config.toml
dataset = "photos of arthropod specimens (BIOSCAN-5M)"
train_examples = 195000
vocab_size = 217
width = 192
norm = "rmsnorm"
positions = "rope"
beta1 = 0.9
beta2 = 0.999
batch_size = 128
Rows from block 2, named by matrix and row number. Rows with one number belong to one neuron. Each number is 500 + 25 x the weight over its row's rms, rounded and kept within 0 to 999. All counts start at 0. Numbers have three digits each. After the name is the row's rms in percent of the matrix's.
# fc1: MLP up (model.blocks.2.mlp.fc1.weight, 768x192), inputs 128-191
# fc2: MLP down (model.blocks.2.mlp.fc2.weight, 192x768, transposed), outputs 128-191
fc1.622 100:558507454507537520524510522498453428434503460536493530506484487515493489528528497530482526498499500475524511445470488467499481506569460492533522510516514482499472523494512484525533506508460552
fc2.622 102:539483492506495511509484497489471509471524487527548493515517501482477532488485501473464521520498482469483511490544508479474456504500519474478534507529510473527467480520481512511469479503491481
fc1.623 109:516489448498498521461513515529537529461518483465514495479502495506454506471550485494540479522497491538452520543504503471460471486543507460500521478549518537481486514501487507504510517522502532
fc2.623 102:486498470476511530470506490508511496519501499512488475497522507526525504488516512490552512467531504513534492499525503511502569509492545510493486517537443442572478473537496489510479498502499495
fc1.624 097:512488484511494478543524511513515460468480499550541497531539449515502478506570514504503508501516505467478514564518485478486480533445516495504522522515497516490487551490460538503547480517522472
fc2.624 090:484473563517491521488448526484545521459541562489483515496541541503484527505453509508501485492536480484446538493529506524502496464539464452492507491522527508498502494492522496505509512490513500
fc1.625 112:486471497503492494487484519500474498523506524449484500474496522535491525534487516500521487495516488546494443509489508485509484489483476518512514490531519544463548504536499508520488514507523507
fc2.625 110:453486469497487462523503502499552519543564515527516490491498516509519520520441490516541499475530493521458454537508486505476487520498485489492527534538486496520522466478505467507465471474518535
fc1.626 099:481537481496494550467473533499522517526508488428483489469487497520495504494511498450507465514520495496460528526549528508518482519534481493463500527518503505531484518532479492504527529503495439
fc2.626 103:496498530498491444500518494485477462522482475538503521489478480499536543536516514494535515550491501503520518500447486509497503441542544500515508520498497433527533506525512499477495508511466490
fc1.627 102:511461539509486532513537496525484543500491455484508537499455553496490495504503511476484473466494492530464490514475495542497507515522486470450510528445522538504548533544500494467528504505514513
fc2.627 094:548505504532506492457489492518506443507528526500523476526470526506470484497520502550504518445554496579461526518512487486443485488504463581498505463485504518490543484487516532506454492465463509
fc1.628 107:535522475517531486485526487530537545462486504504490484501515492520476550495511483528515500500471478532494518496497469491521497508484502513513493521516435483473515483496524513487527518501495495
fc2.628 103:507479493483503488458477505521535465494482511520493468470542503470528449461480508487475465513453510523493489509521546501520480481506536538500529498524526488539506520523525484481495510468525489
fc1.629 110:502492463512531508459482540500490504424531482527495538475504504531519489469495480502503515477501478534502500475497484486522502517464497521511491539495488473482505484505467517492523490514487544
fc2.629 111:525442500496518513469441491479478524519486522505476503459463511491500483498495508505498564480498453546555462452474530546514500531500459506516501496465490487498464488520525566514517496501514471
fc1.630 098:461485494501497509539512519533586462500493506503465503466520483523465524532497502501519488495518468563481498483504520479463520485497496502472515534549486502527530510528507504539485498504506499
fc2.630 090:477481492502527536484498495497514506469478536514524505489502481491505523463497510474496498529473512501502512564520514511504561526524529471477550521461518466469514494517515522530508488454483416
fc1.631 090:551469458456494490561502511501518457468462500517491480502527477544513482503496492492476550501516502486538479492482503524527503501493544487500479531511528520523477512493503551461494521539484498
fc2.631 093:596546525457526509508470474469472508502506471507484475505528482483476528516487481537517540496461506493515482508504563483503509501479512492528509476503457472498515478500505510498461457464531497
fc1.632 098:558492524514541528547500489495459506499524525504457512487476468505481507474495502534529489482506541489461505511479506501480489546476492506520480551464480498483505472455513475471481497511471528
fc2.632 106:453504492484486499478480504535514524501498499496530456507518484487498529544505499502443478522500460513553471503529532495502499509539455449478520475452517479536496553509531457506536510512531493
fc1.633 101:584478494469500517478469493467549467512522455546453529488510522519481497493507483482501517505504507488501494486467534458464488547495525474504458536497488504503530525529512470505494547503480481
fc2.633 101:428464516499515489493547472522466539477498520470521524495488568487497478513526520537545490463494487509479521529511484505525520516473525478466493470495478498500522491489497509500504490503532454
fc1.634 100:498477494538511500541501530484484482500528502506489484506494455497495519516515506527487499487481484524530517460553523492475480453503483491503498526525509541511496512510463516510507503507508464
fc2.634 100:516467544508505492479466496531460526479509547524454484477505511451554503522525505528526495491501492513541519487465478478463531473500489497463497490508484492507510458495508527510470500478487505
fc1.635 102:483484520465508487509531525511520555499469483497501487493513462533443512485433483459519524471505465545529513500491520541502484496524502472510523481505499475542453490498492528538516491553533491
fc2.635 107:490486555537476519479532523515474477524472488529446495563453511538513510511489497542498497538490503465511484531538461501538472454465503477529518535505523519517520505472536450499494499485477512
fc1.636 094:508451501506537534521503530477471519500505464495539547514541453520486516506494511510524499493475475477487476544501504529505458575521525491472488467526498491510487505481495509517490491488476538
fc2.636 093:494485515499496501496493524537565487525516511496473487514504506512515490499523513508493458474504509479509505486486509454470500447487450508505525497482481485543533567528495478457477510499449512
fc1.637 101:517494466491544522522496525494546486509481473528481559489521505520506506475494488500539504445505470445517516491473505486466503533464486454497501550525453484508509519522485526491497525536549523
fc2.637 105:495522493521490498481484501507515509475496520511464475481518541504505438495507487474510542523536531456495551513529510519530477463488491544504522518501523523516520551491538552479512495494518473
fc1.638 103:516508511481515508537515493523507556452490513511520515515467519516443522537577508497508509552506503470464480524500482517477428473485497454532516491514519482494470486541452497460521468563446518
fc2.638 094:526518550491529489479559539515526496508494479485501513506466572520429517486518525504508508526516517517493509488508495490541547510487504503495484548539519473546478497495510495452495448482557507
fc1.639 104:508530467503508523481524511469528462437487507548493453486540497519492556472524510478522463502495500489533492521479479521525515495495473475494515502501474470492511534519501514518503532509506529
fc2.639 100:529472507519502539467514539533497501481525514505538491501457500492483486448475505489468550544508474473480506508554479516481471510497519457473462462520481556535497465525534510526480477470469514
fc1.640 103:549518503519494519486530481523488513506497530468484518524522497534510480485603500522525487454489482497500478549490492472503512502464496522523487513545496568460540540479498492503526489518477534
fc2.640 108:559477469460498515524493488467519462507508466535490507484454485500522468469487519472499519529493505489514487517531545502504489556539527503455497511537531471514488477507492545485510505492511514
fc1.641 100:505502499523507514530508500506550482486501502513487522507492469509497524497538470451470522525477483463513516501524497529469469545479485501511487526515498469475477564472471510497523476536501528
fc2.641 109:485495493514509453462522466513481485463495489501495480480514524476496547480456486492516492519549506545497463475516487502516540512519475456519507514454527539530501461489495478509499525507528466
fc1.642 096:479505518483514502497504488458528482492448489494483501456491479518469558490526492475536457502495498543499502487483484476468491491453478472476502487496467481496479459481542549524517509520511497
fc2.642 106:498505476498517539486510477522499479512522524517531511480452556520485508478484485506495511497508477492486528492514488500491500540545488510483479478512521497457521503471507480447487466511505491
fc1.643 098:536474453514528490531516518491462535480504500456523513492486519519536541491479488449555538461502487493493461528492496484495455455509424457490478519527498536490521519565504550483517481519465526
fc2.643 101:519480469487543526536513492499511450531510499550512503461506481520559490410498490431495513494496476515534508539488469519521531513478459474495489514524540490504500531548499524500495509469515492
fc1.644 095:506471472526512446504493484538456516504450541485540487489517491533446489512484480484543485468445498494525504523499496492512479486541510491499510483544493519482483519509481543475541522538473506
fc2.644 089:464491529495452492536504503474494500493472483506523509471491516505472483486497487475474480484555511530438531550498466523525483512517478520467489525471491500542529527502490509519462509539520482
fc1.645 093:530486495498516436461527528472482510522483552505520493478493501514519526495512463508499538456471500511470478502458468521507492520512535514501493485505466518436519482477534528474489492476453536
fc2.645 098:546513494469501474513504491553513482502524492501496480508467490487494551521472504516519498512481527518580498486536510499483468503502475516515513529490468518511520502491506498500515513494477488
fc1.646 103:489525474511528459481493482459471491453512473509467490488479468522517489482522484500471515500489494535506537442501503517495512452528517475516510552502466495485481509498471502542514541519468510
fc2.646 108:488474540521497512480471501483509491464503524601524456488479521481478485537491493517524567506492506518560515541500493500503473509550469523512500491495486467509510516494525522466514468515491499
fc1.647 098:506514498511498494486478530555458496479507462450467510484491494505477492501515519475540497473438511508462502535513495492520488490469511491544505475490539533487481553522473493505507522507506603
fc2.647 083:496475542480473470487465530459564560497502500499491505441531557493498513513500485521506501488505518442474497530512517488490526506531516523510510507516503474506516452478502439470492460515509479
fc1.648 103:510492538489504511520496530480470480472488450444518499482532479519504511529502507506517515465463507496495542503484507440542473516536463474502521552500506522503493497485491520452539492534515543
fc2.648 100:517486545520488460489504506555488471526500505481544505523501522530538513502487505512470527495480503510454515510500468515486468495478471478474486509481485544503450507514518526534491462510493486
fc1.649 103:460483517468495510518544458502518547515489499495458484501505442523528464492502490503466514510495519509472497488503513532490483513540503448477454505502529518496501499503487510528516469489471455
fc2.649 096:513457522507514459472456483545490517538495494469464442498488517511516501487478509509528500511517476495512524523512526529449506521535534530493533480502454473513505546523502484508512541489570479
fc1.650 095:472579500465499535518471482553563478503506461515441531515473513485514502477505482542486523534564518505480488473477526545495474482481506490506494523529467514534546532541477524495508487503519513
fc2.650 103:530520489541521523522472526495517471471498539523532517475544484484542518500509498491501488502459498457490509499488490456504517474506502460513514512502497519504473526507494459510460500515480492
fc1.651 091:541477520501477481519510509511475537503520503523499529487502441503492495522500496544524448472510498535532480474480520495475488543471503492507513493471503501471484488514504472513502509506501520
fc2.651 088:507530490484530532544507500515524505518490489507475495487482538532502488496486507522564544527510495492491527505511566493504517487496525490534504500509520527513503517494461523477495500499559526
fc1.652 106:515537499500492508546509515523510485490525504501462495464489517516533517484507464504499489535508466509523487447488506537495501508533446483502491488483509540481516488562514490544496494536530477
fc2.652 103:491493482487500525492525493456523460459479450516489468464534486538528477497504498492506500459530508518521527536461528496513526478525506456476469459508523521489474506480495497504514493524507541
fc1.653 102:475530547456481491542493480485545486494483495488491534461470522518487484520512468475489488508533471508441516527488473571467468499520506496490509458463550518479510544521492477508478508504473474
fc2.653 099:496502467485552450525473516493470458463486499505513523435503471515483524502503500507510507482442501516544479502486489466510528514478504498487505461489449460561500497469520515448527532506499495
fc1.654 104:538493486517504469524517517508509551478502469520496511478507469493498479466550496501450531486507479470517494517524471518534495531447454463495503530536499490477483485524482466509557488521532488
fc2.654 093:484484490501512496441476483488499529504484490472483552481488532490507492511483497502512503451484509440520552474489490504538508476510522532518512476472507475551531478497506511492520517492464462
fc1.655 096:516479516519542521464483518530481509441514465484505513476480518542486507509534481539495550540479495521472460497472511483469489558509482505468491515485518515467490479496462520483515501535478473
fc2.655 101:522489551549502517547510525499507495558510463490547504486524503519449496502500493503459457509484516527476470462513493459474476455457547483536510455528471503525491471469504517492485487514511494
fc1.656 108:508480448514479495521504482549467499475522457475490491480527471514496492485455511524522517461456516559492496504484496506507505569502504509486473533535479509485521473490525504483483490524509526
fc2.656 109:499479471514484513503500486486496557499532507530483458540531511502458500524491512523494477483526508530516454486516456509502534493485563516496475537542472501496508501502539509500514484485542533
fc1.657 108:506491539508503497509490507490531489501486444481503520492477477504482489514526496509452527483494489533470445505514446501497468513472466479490549522523524535518485488532486485513504535515519467
fc2.657 112:484479494492540519458494506472531470536512498509513525493494501480526525489493512538507470471447490507513512516547480513490483503459500527504491455491475474500480539523490504476469480515542485
fc1.658 085:499512524446489487462502480491482530495520457521527501493440473503499529490491466462508472481518484538476503508482467467463474526498494470503469511514478500539490521517503505457458490535544507
fc2.658 087:501480467517485538518510527472532523471521519514518544487511486536498460470485511521517477504494477525529493523480470521496489447484496504508490519451519513492541545458510481462501502533438450
fc1.659 090:500500502489497507512510530472470528503515474523505527507501504542498503498491449566508486507544459489514531530495467455518498470505505515514465527454505535479508519538532528493489461553564494
fc2.659 107:519499528489507506522480484509530449511488512499502467497501521428485445539492529490473527496443505512472496503518502543498504548553480478530524500485479514506510488452505486480527503458482512
fc1.660 097:479542501520514489499479503518551505528511459478482548472468458523518499504508479502529466516506494505495473473494528538522460496503526523486471462486514544486531488518504506491535504514449502
fc2.660 089:433528483505494480520449515538531492473491498528532522436513521497547492523494514517489509480497514496506488460486512507501539494518531547473502518544472509514523514456468483515506483481432447
fc1.661 106:533513489504515516478491500508488527462490491474520496511452457475451523452524507525527500459511468522481496487523472508487455521488530512520491477495509523495521479523497485504501515503482545
fc2.661 102:499481510507515503490505516493455485556531483506442470503542463503482480518528527539492527510496525454518505508480515488508530438535505518495504536491507492445436529530502516512479503499531476
fc1.662 100:505543481500502505504486513558515492473475472522512484474542519509474519521545507526574476518525475495490460496499508511520508498509487525532508500514471506496522485518507509473522480517500552
fc2.662 102:520502522498536483507490545510484495509485498518505483486476461468533499489492513460465540488457534463531482529497514468472472477548502520474508532471499482496504514482471491536452546488496483
fc1.663 111:499487483486527521511545496500488496468507529496537479536483435539523481461526522514491503496532499523479493490513512515529486511486487408479495564506540508499485497508548505506513514502486537
fc2.663 115:527485509523461475466509502530504508479462501467498471509575467520510531545476491527473492531514459467525462528492478466459550485511491500486506519495495482508523474511471475488518512534518455
fc1.664 094:566500482462475552495483469477494500457510449495513492477479496517477511477520511491524484477473476528510510498459516498485485475528500477533504484479549505483527488509555509541507486516441476
fc2.664 098:544562476465513518516480533535526489503499527479558466526483514501543504488496499489478517523538492500478491515495533483483485465489516576504519472496502516492525496444474498450468491469446496
fc1.665 102:527473514499485498521470506533531504520516448479483499520492461488482491515485473496506503476474511464502421453496556526504507471481447465524521577538482524491488502549478507491506510473477489
fc2.665 102:498474498542524505517498499511499524477475511539500488483471497504475498492529489523542471500515480463517504469491408486490492556518509480498525538545496555502532483494540466505507510508473522
fc1.666 114:530474499491509484500518486485463518481475480521495503450513558501515514514496507521512515485522493483489466479540477484507502507527448489459562515498494549492495517540498502511507494521525508
fc2.666 122:482524496501456527522455487487496479533502508507462521503500493507510567491495469490518495536502469513497524519478477540509520528517518518498510479537558455515492500468482514524501498481523468
fc1.667 099:529512463513529505528508493486509499473440531501478536483532492518531533517538507471520518510479486465547495495467451504514501440495479511494488488527463480435521519522515581518515491494507533
fc2.667 114:519491518509493501528496483519500512533504483537500482527435531482469521501503505445528490509484507527472456496545529514529514527541503485526519510506553512520555478501514504493502521518516527
fc1.668 096:498477510463526451501488490508518473526502500575495495490465499491537500480510498486496528508531488542501496489512479486464503468467491477509515516500516546513484466529535532513506501501514476
fc2.668 104:471484494497493555468529509494470551464509521460516508514496532522429552494499504490482496454527505512523485482511511479480485487538488475481523474491503503462521532486537517503532559509549536
fc1.669 097:551525464505468507510551525542469488493515498507525475501457499487507507527465457549544514453468501532479506490481516466503506517514482524487486548519445495495528510515499537516491507528547510
fc2.669 092:474492516467513464490443513493512459481476496467563494516484514458526490501524474497541516538509521537488530505494473514473513486457499496506522525497481531512478503485476478521523506496500497
fc1.670 100:494480534485486492504487509453470472489488498542523486490463507505487520472508491465487502453471472537503462491476494451519494500488436468509571563533446550463517533505522516554534468499501531
fc2.670 104:476500528525553501482486507499533441517503534496525489555500491510522484508463520494493493511491496486493515505497555505447502470507511535485514469464495528569512487524539504492471478464484477
fc1.671 098:552528497480496494507527500473445531453498489517511475491494506503487502496547455502473497472461512523488529516483512501546497571527537494523497490512466487478529511474498430464512500517462534
fc2.671 105:467519480451468462487497520485497504501508453493468526530489470495505494528488481456546476493533484501527483501521513501522520444492502518510514532475482466499497490533486494481495532490533486
fc1.672 115:516514482474541459497486544543507521504458525532508509518459517495487521513490501457520487469512501481469480523531528531483501490499501458432489494521505497509446511493535544531480473512454518
fc2.672 117:437532523524545481512503511545503487456545515500481537483510509531479499507502543527505509490538500532510512483482508543495518526500503518519478526527507490552552475461471478460500542497522491
fc1.673 092:526473499501496517469510447516486497487513472505504522500450460495516510511534475522557489513511523477470540527481545504514483507497485494488477498491501534463524499485509527487512535521508509
fc2.673 090:496500447459464501490527502497492513466525556516457532530510512501489525533487480522486498438518488476534526487526491470485498509485536500497505447526468454494504486513515461502507488485483536
fc1.674 107:479529462508472494517489494472501485474507472538516481498487508495494466469518487491493475498513525520475517500560534512500479485523535474514515544497544545518460507512529483506502542528480484
fc2.674 105:531477521507508458534489503502503514494502479538482441484512473470534518532482486449490497527515501470542516523449514480513496481504515521501469537442477495477516514504507495509443519500486494
fc1.675 098:503490513494501512476521523479489528464466462456477572444515503525460489499525486475496493465491473517510519505526504496470513472527492474502524519455553510514473533493476478526521495502483503
fc2.675 090:521548440491504507485458493519501457539535488484492496495499485498535479516515483482461482529471490511473505479500455494507517501492528529508523506447519468485562485497481495515509474489497518
fc1.676 100:519504486553564410466492475471446486466491514466505477460498517542515453492498472478474500482519522477510501519524459476502461522510486510518470463508517551477498473507525516478557510540478475
fc2.676 108:539482510468492480491513545587556465489498522521525503485513483458479479519461486455481502521497478503498532518490521520493497439495491550481515501466486485484522508496432506514475495512498485
fc1.677 096:507525493469502487496513465470507506454444421533491498465481504491420525487474490476459513496500446562510528491492531517462510529533503483500514468504518513529514491449506504503498517540496511
fc2.677 098:530513473525531494518487476531474503517543482476510526540508488507553484511542501520509499507517532451532478496481425505447475515464503508481499590543554566489498500494487515482477531499462511
fc1.678 093:465559499534524502518470499466548549491480498467464488485559484520446539462489500510542488507492525500480501487529516524498467503495511453516538474485508491508477528477538486542492486480472502
fc2.678 100:502521527480510500542511487509473450510564479498511487479520522469535507537478525511476517511509488536510513452465480538469509508502511540506486491501540526513509486459491533453473520512474527
fc1.679 091:446513459522502519503433533489548516514466452426484532491500471519493517529524509503544471520498461489503497485488486538487512500505518510475516516539513533539505535536524542500500501505481536
fc2.679 095:504499480436472473525495490492531462551512482560482499480502494497513515504489515524469532472521479525492512497546486438507490507514516488505516484468474448460508482486488471523522514475507512
fc1.680 099:467491493470520521535465529521540519482436483458486531465489482526495514521517490469503474502505478521448468534550478528486514463470482500465546525475495513526486533521482475523522518516544504
fc2.680 107:551514510470477508497547484560506531480482503485496490522460506499493515484467501505450513506487518551534503489484511438522477513488498509496508488519475491482522501465453510513516554498513516
fc1.681 096:494507489506532508569458519490485502468499507483490513495491419527498471493515506507488561497484493458529525496510517501513420556463517516520481523549477470492486509526484474477503521487554540
fc2.681 097:501522514498550493453518502501466477518462509453539489535474452490478493483494501517509513528480535502501496493457492492433488512479470504508465533484534452522514471522490519478523512478457445
fc1.682 094:550521507503474502473455508495525456515475483520450510472471433517499523517512449533475512490466507478540497463463520522500496476479471504473483523478465505437497519556518528489487558510462464
fc2.682 099:469512510492501514508513477518483561437501474480480510509492531540492512516480504504520470492485493532450508521538491506556515492484500470531511478543510509523522491467508430478516513496531507
fc1.683 114:515568501509471505510491526498550494493485461486458511505484495520460522498499461534514556532495515518443481498539520478501468521519506488503503490543506464516492499500487486478513522512516567
fc2.683 128:458544511517505501465482553544535461491477487528465527511507528499526493501508496464490511479500526476501528517514500483471523499507540479540475500517496539526534470503510510468472501508511505
fc1.684 110:505490507491469442519515472486556473476491450480490478535495519580506479455483488488477470482572502493523503497486517465457490536524517424513467540498521497511499497502510483539505454527530499
fc2.684 110:516492498508528501540471525540496503564520510527511474474506442504536498528509506473506520527469523500482416485476515538489549463469478532470502482502506510489485509502485494465485528498525487
fc1.685 103:486510462531502513513489512526450464494471492475451495404514509501473497518478507496485517439444475511516498511480520492474478514496524517492489485502479508513508478481464478491562492529546553
fc2.685 110:466478485495502475493493479525473480490540524520493514451543484534472474493529514453544474473513504534502468538483525512486510520507506471515506497545487535458506486507524535509523493521528475
fc1.686 103:486481481494536533501466472517465497481484489494510473488485470495483487513518515492570516482502459472481495503541483510514504466481507490478481515483486495510484502522512527469490476528473500
fc2.686 099:474547529482507525504496498520521542471492501502469480489520488499488490519513524480490499507550522531492462493499500480523538460518469520482455505523536459543496547457523510496495485520529510
fc1.687 106:515457488498494518488527513508514482501469517519515517517548502534535533522527498527503517499523491487530495506464506545472468474532492509533513518488508505442519530496461513492509532488469461
fc2.687 111:506494500488487494521490497534473493477534475479506463482464499505510481528455510453525552541503510498501447536512577469511522484488520504464503500500513506546506465545492528498529568524495527
fc1.688 098:477486551513486474541539502472544505524481482498454530501502448504498567529466486508476513535486536494494487483468494511533455505464505456470494498501475495519511496538486508526521504532474544
fc2.688 108:497469492448493525477479473427499479523475470519521530498466506492497490484482518483482472501505509543515480473544539468508504535550496519504493500464491517567463537550498452454485491500539448
fc1.689 097:532519485480492496551502493455488529491499504522502476491526475530471487496511501494509503514483480500501503517504444511511471490528500457518526509487496485496469560515490499501504502511496494
fc2.689 104:496535514483506538512454511465530532496468533478493455488481496494521499522510503519507479510468522512431494546485512490534524485517537523520515416463494493531508486521518475508480517477455559
fc1.690 093:583532523505488528513518523480534523508499498483479487445465518492483518495494501528482536513535488570497496482499467505489498529558472471518533523480511522500489476502554506497486543500458513
fc2.690 095:527513525529485512502496514488471472529498534521493529525461494503545489502492483462466516482568520465497483479503500524543516518484472449504527536504470489510494493484542451531460500541508487
fc1.691 098:487478511518496535489473493511521526505482475488484512502464498525483569468528497448537481505512465534474518544546508482482506532480499484460480529531543511506495508523524524507494517557512503
fc2.691 095:473485473501484522488477513483555489465481507491538478503493534458531517491511509515508491452510499505481499505503455502497504508502512487510533492471503505505480474487473480522488456515426499
fc1.692 096:527522492523496487506494521567495514460530515506488493487505516507464492531570498479546487471472472516458469530512513505510481514503522479492515476513510517528515502496457503518500459535537516
fc2.692 102:478484518491519509548509528466489482513519440529505550526455509516469471486490505465462474514498491485494532509475489531527474530518510472487474535485507501503492481454526490516498504503482475
fc1.693 093:498515498510462503495510509461499487554520518460521539509509487533478500499484507504500475466531506472525491513505491467492479547531537458496469512498518521477437489524467489530499483518508562
fc2.693 097:526487499463491537561488501539495520521453479527485490488472467474502505491508498531505495529526457505447466545524542540521509479473474519530500487479453534530505504492488528496491496525476464
fc1.694 094:504498467487491468506515485488478467493497482510473482494452448524476544471485497487523469487453500514521502521476538499516489541534504488475500500496446480470478516450503531494545499515482496
fc2.694 102:518488467447488515498502519485479469510480488495507445455484512506481493530456507500535520523431492530571478493496510514516478512475486508500505476509528492519485564503498499469509515456495500
fc1.695 098:490510507521480494476508487492503489482429458525460501512505497525496505466543467446483491520490464523427483538510500534463500564513508473522515502476530499496534542475502497491502478579550532
fc2.695 092:494522486487516520529482514474481554514480511463528491444496509491498478501507522541515488484510508465525528525498464458525551502463479525524523548512494502487479481514498438469501501468499491
fc1.696 098:505449465499541473488486464489562466492459491508447508485507495490499519519509491482555515521466504478519495511481490539473502550469498482495508509511518492503553540512523472527497503523498484
fc2.696 092:493519488510464492480509522516485527500552464455520507455503523504499481484476523442499524497514504490488537504497498508530505479518531496525527500525524540492464488505505501536489487504505501
fc1.697 095:548515514468502485468537499539480505491453509539497537494460484529496502528493484505502524517479527481537507483463561467530487500486522488490459531499474518496537528496512532509514521508492482
fc2.697 086:528525520565460499512537515508499534498504491446508517474449493491487523498493484511536488458486499572462506500480466504502518502529509508476528440484523507543502521508516516502503515508557544
fc1.698 106:519457479481500547501517527508503530483551461501463525528517502506481472513508502474485498450442522569493489503525504511485465503505513486529550528550505515457541517528517457506509513519509528
fc2.698 108:474505483528479467510488528498486527517509484497472511518496528516489490553483481524520542490491479525468489495530553484491520507467505491525480560524495460503497505492493498535488456513511497
fc1.699 092:506525527476509485510472511510520506482464534532475543492458484504471541459522469473476472483522530510489512521481521537485486495490497476507516505471457509502475506499528504539492460498499482
fc2.699 082:465478531514495528511504476558502477474525522442463485499498523495479503517496508474509489475509509477505513481476508472545499488527462492541511507500498500529475496535479464506526495445517527
fc1.700 097:478538497518534479525536514550528518523465491474462498439537512536505512474501505509495486511523518461478512452470489533509532460521491474459477531518493530511469454493543477495499516507512502
fc2.700 102:487465519506484483483513512533542474490493507510489466512540482506486501470523506486501552514485485499523490497506503489459499502534523460506498511478527479502493533474441544547503517504481454
fc1.701 092:477516498485493478514486490454511533500525465489472446493469479489442493477470489487462515516494483508467468475540511516478437490536470490520527467493513514465523510498506529510500487517491463
fc2.701 099:456537547553526546500509487535522475528520533499517503493491499536525483458516477549509515530530527490458543446473495490529492478501478444497470490498507511527479504512530473480477504514473505
fc1.702 099:482550483490511511470474513465497498508503480478494515496501506518439518483485474515496478512478489515448452449539499501461511511509542523501507503551493511494464481549490505461496552482465531
fc2.702 092:534470514496496504475536538456497532524513529516460493515519533486490544527476502495448486527534484510503541483520499557547475471482544517530520492503534459482503529498518464509517482509486453
fc1.703 096:479543505494513485533466526460480505493497506484486559481485446493484508518493492482472536450493490473505533488550541521495473528517498483522509502521470540519457507500509479528520496514529516
fc2.703 100:528529473511506512542498536537482450538525505500500481503485494480496479475494488455519499478473500497502492511452474491526509494475517511483483519519486524523488485506505501492470495499502511
fc1.704 096:486516492476487494551476537528524524467485538477481476489476487476487586453553501512484489517501448527461489518558469531480484525513538497458503491501487487470478485500550511497479483527477487
fc2.704 095:495525501465523475509527500521536524521470526489476427483483480481488498488502491477488519555506536474515461521508523496481448485507482535524536476489490494516488512516501485505471523554510490
fc1.705 111:484507454470488518454507490534500477524435499498504484476515457539475529463467479516510480515513463485528484500549520498475481492448459499440510491492456504494478575530503510510506522529505498
fc2.705 110:499508512494504470503463493547487484517502518476474455573465468527509528486497480549481526483497504548521502469501523528476483514458498518501538546487522467492527506453488498519509510424453496
fc1.706 097:503521499491494493498494542533528509520488536546470552495520492515505510522473490530532515496494507494465482497481478493497472476510488505525489523482494511471489534547517518489460491514518487
fc2.706 092:477523530539506476494504501494463497525543559512522522448476485498468527433449494490553496530505495522578478481513548476504523481487542482485491519503505490507487516503457499463525488448456447
fc1.707 107:526457500516509487513503558524535490487526463529511480518533469517501479501518493464517506500517509474508482508524546508504479504486452417485486540552483511496496531467495515487541512502471496
fc2.707 115:510487523515513547450502465521510532521509498496527468548521498501497516481520504493510566534506544453473473532496486483470524511502473544445514486475469502498498517509480513476512528481488497
fc1.708 099:508502476509535509522534493490530482490503480463509495548480459535478496484550484507533481518453485560460461470488498502500470511479487482492534505548513487484489515469495482509522505550503532
fc2.708 095:539496507532448520490491493511533539538475494525501472483504504486487521487448526517483484529531474499514507517505485549538529487512530443484553492472526537534477446505484465509511504510508467
fc1.709 105:473495506520500482486508526519527543496489456495494530440502504523521534532534490507537477456543498535474497506490564460519492526489492501521492506539488508480470494482486480504506491500520499
fc2.709 101:467470544539461504446407525533504526470460499518534492530491497503481502470529500538474484509473480569495468506496435480478495494479538529497506501525514501467515501523476487525499515474505528
fc1.710 100:502520452516541534459508497515514473463491542480503543440558513504469511482497476496561492496485479495512486560513501504485484490488506492517503476512488502503485527509529477532485481518499495
fc2.710 113:502511513452506463521465513536580538520497538521518513515461526510532516512466506572513492530525485486474496489522506540503505482477470498535495543533498514552520494476520496475498542481502516
fc1.711 106:493506518505499506457509512493544488486507508460487499486514502499457566482476500475470470475490501543498460526549562515469527467495500482460559480516465525508500508493489509508521472492499467
fc2.711 106:544512478485472501532526463532494467504489497535481511566498510491510469520549542466497558464487501495532535503495478505457457532506526491493477495524500477490506517458477513497457510482488492
fc1.712 105:531475506491517521464570519555478501488492515537514511506489471530479478483514508502497515490507491484552506481464497518511468529519509467510481511494507474447505472512541525504515479503458504
fc2.712 104:501500478504470479510441531495495518503480509540536489502492498500486508486469492535512481502488530480499484471470508501518543497484540494520508535528465505550499493483518477529532513482476465
fc1.713 099:561499461499499555521552493520465498479496503515486492499465533514486524492532520517476518484496505489487512459528472521413488509539447493471493513525452522465451471539553494494493503521507506
fc2.713 089:473520488479519452521468468515507494517474493543482519441501513488514497525506511520483456517510545485510520539532524492490502497501573494513509516485473462462513501462467478490516496497513509
fc1.714 095:525493502478516504490578500530516506478514505545477515502516482502472506487464470501467528476483508532458556470524494461463455538507480455505513529507562499493498529539512455499513525495514517
fc2.714 096:485495486501481549548460533446517439530476511530506552487503482496520480495470509476506506501511493464524537513510484507552497503501479439473494525484476503483504502506533530490483526507465530
fc1.715 097:492466566488567493491493511511507514530484485525532538499491479526499491493481510460465477504479499499448561491524506535477477488495507433449492555477522482475448513504487496469511474514508529
fc2.715 101:465504486466478508487499524507487547464497487509505527485502530483490467455476515516513504494540513509547478532465495460508529508481459547460485511497458488491471530542526509524453547499446462
fc1.716 101:519500519503509470499482475540449552491461500501503478474490495514513538458541494511499476456498471499533488468492468485511498492475482489506488488474469553489539493507551524528493494503482543
fc2.716 094:484529493500502538535467508473499465499476481534531456507498534501536459515505540477485500526492508493480482453498470526492466511509547495485509519462499469499506529474481457433489490523460458
fc1.717 108:502530519477495509487510535518511501485464528476501517525499458511469526486550504457464461503540474544457420539552523477432501515492497493457539492492516535508493498485470526520506537525493475
fc2.717 102:530500480490521486524502511549512471542509468540466497524463485504505469468486483482484467483492484542475509492497476497480484475481536527496484496499457467485452500504503498509475506494525474
fc1.718 099:536510526460511476561470491484484499433531534492505475460481461495515521432500497462482459516505502543463467524543458526457471488510523464449498489502483513481475523504520519500496484507507490
fc2.718 102:507541495501469501458532510530495484489515509460496535447500514485465499480499489528518545495521491541500521520519488497472544501502463459544519487496484485525550507476509505485530479459506472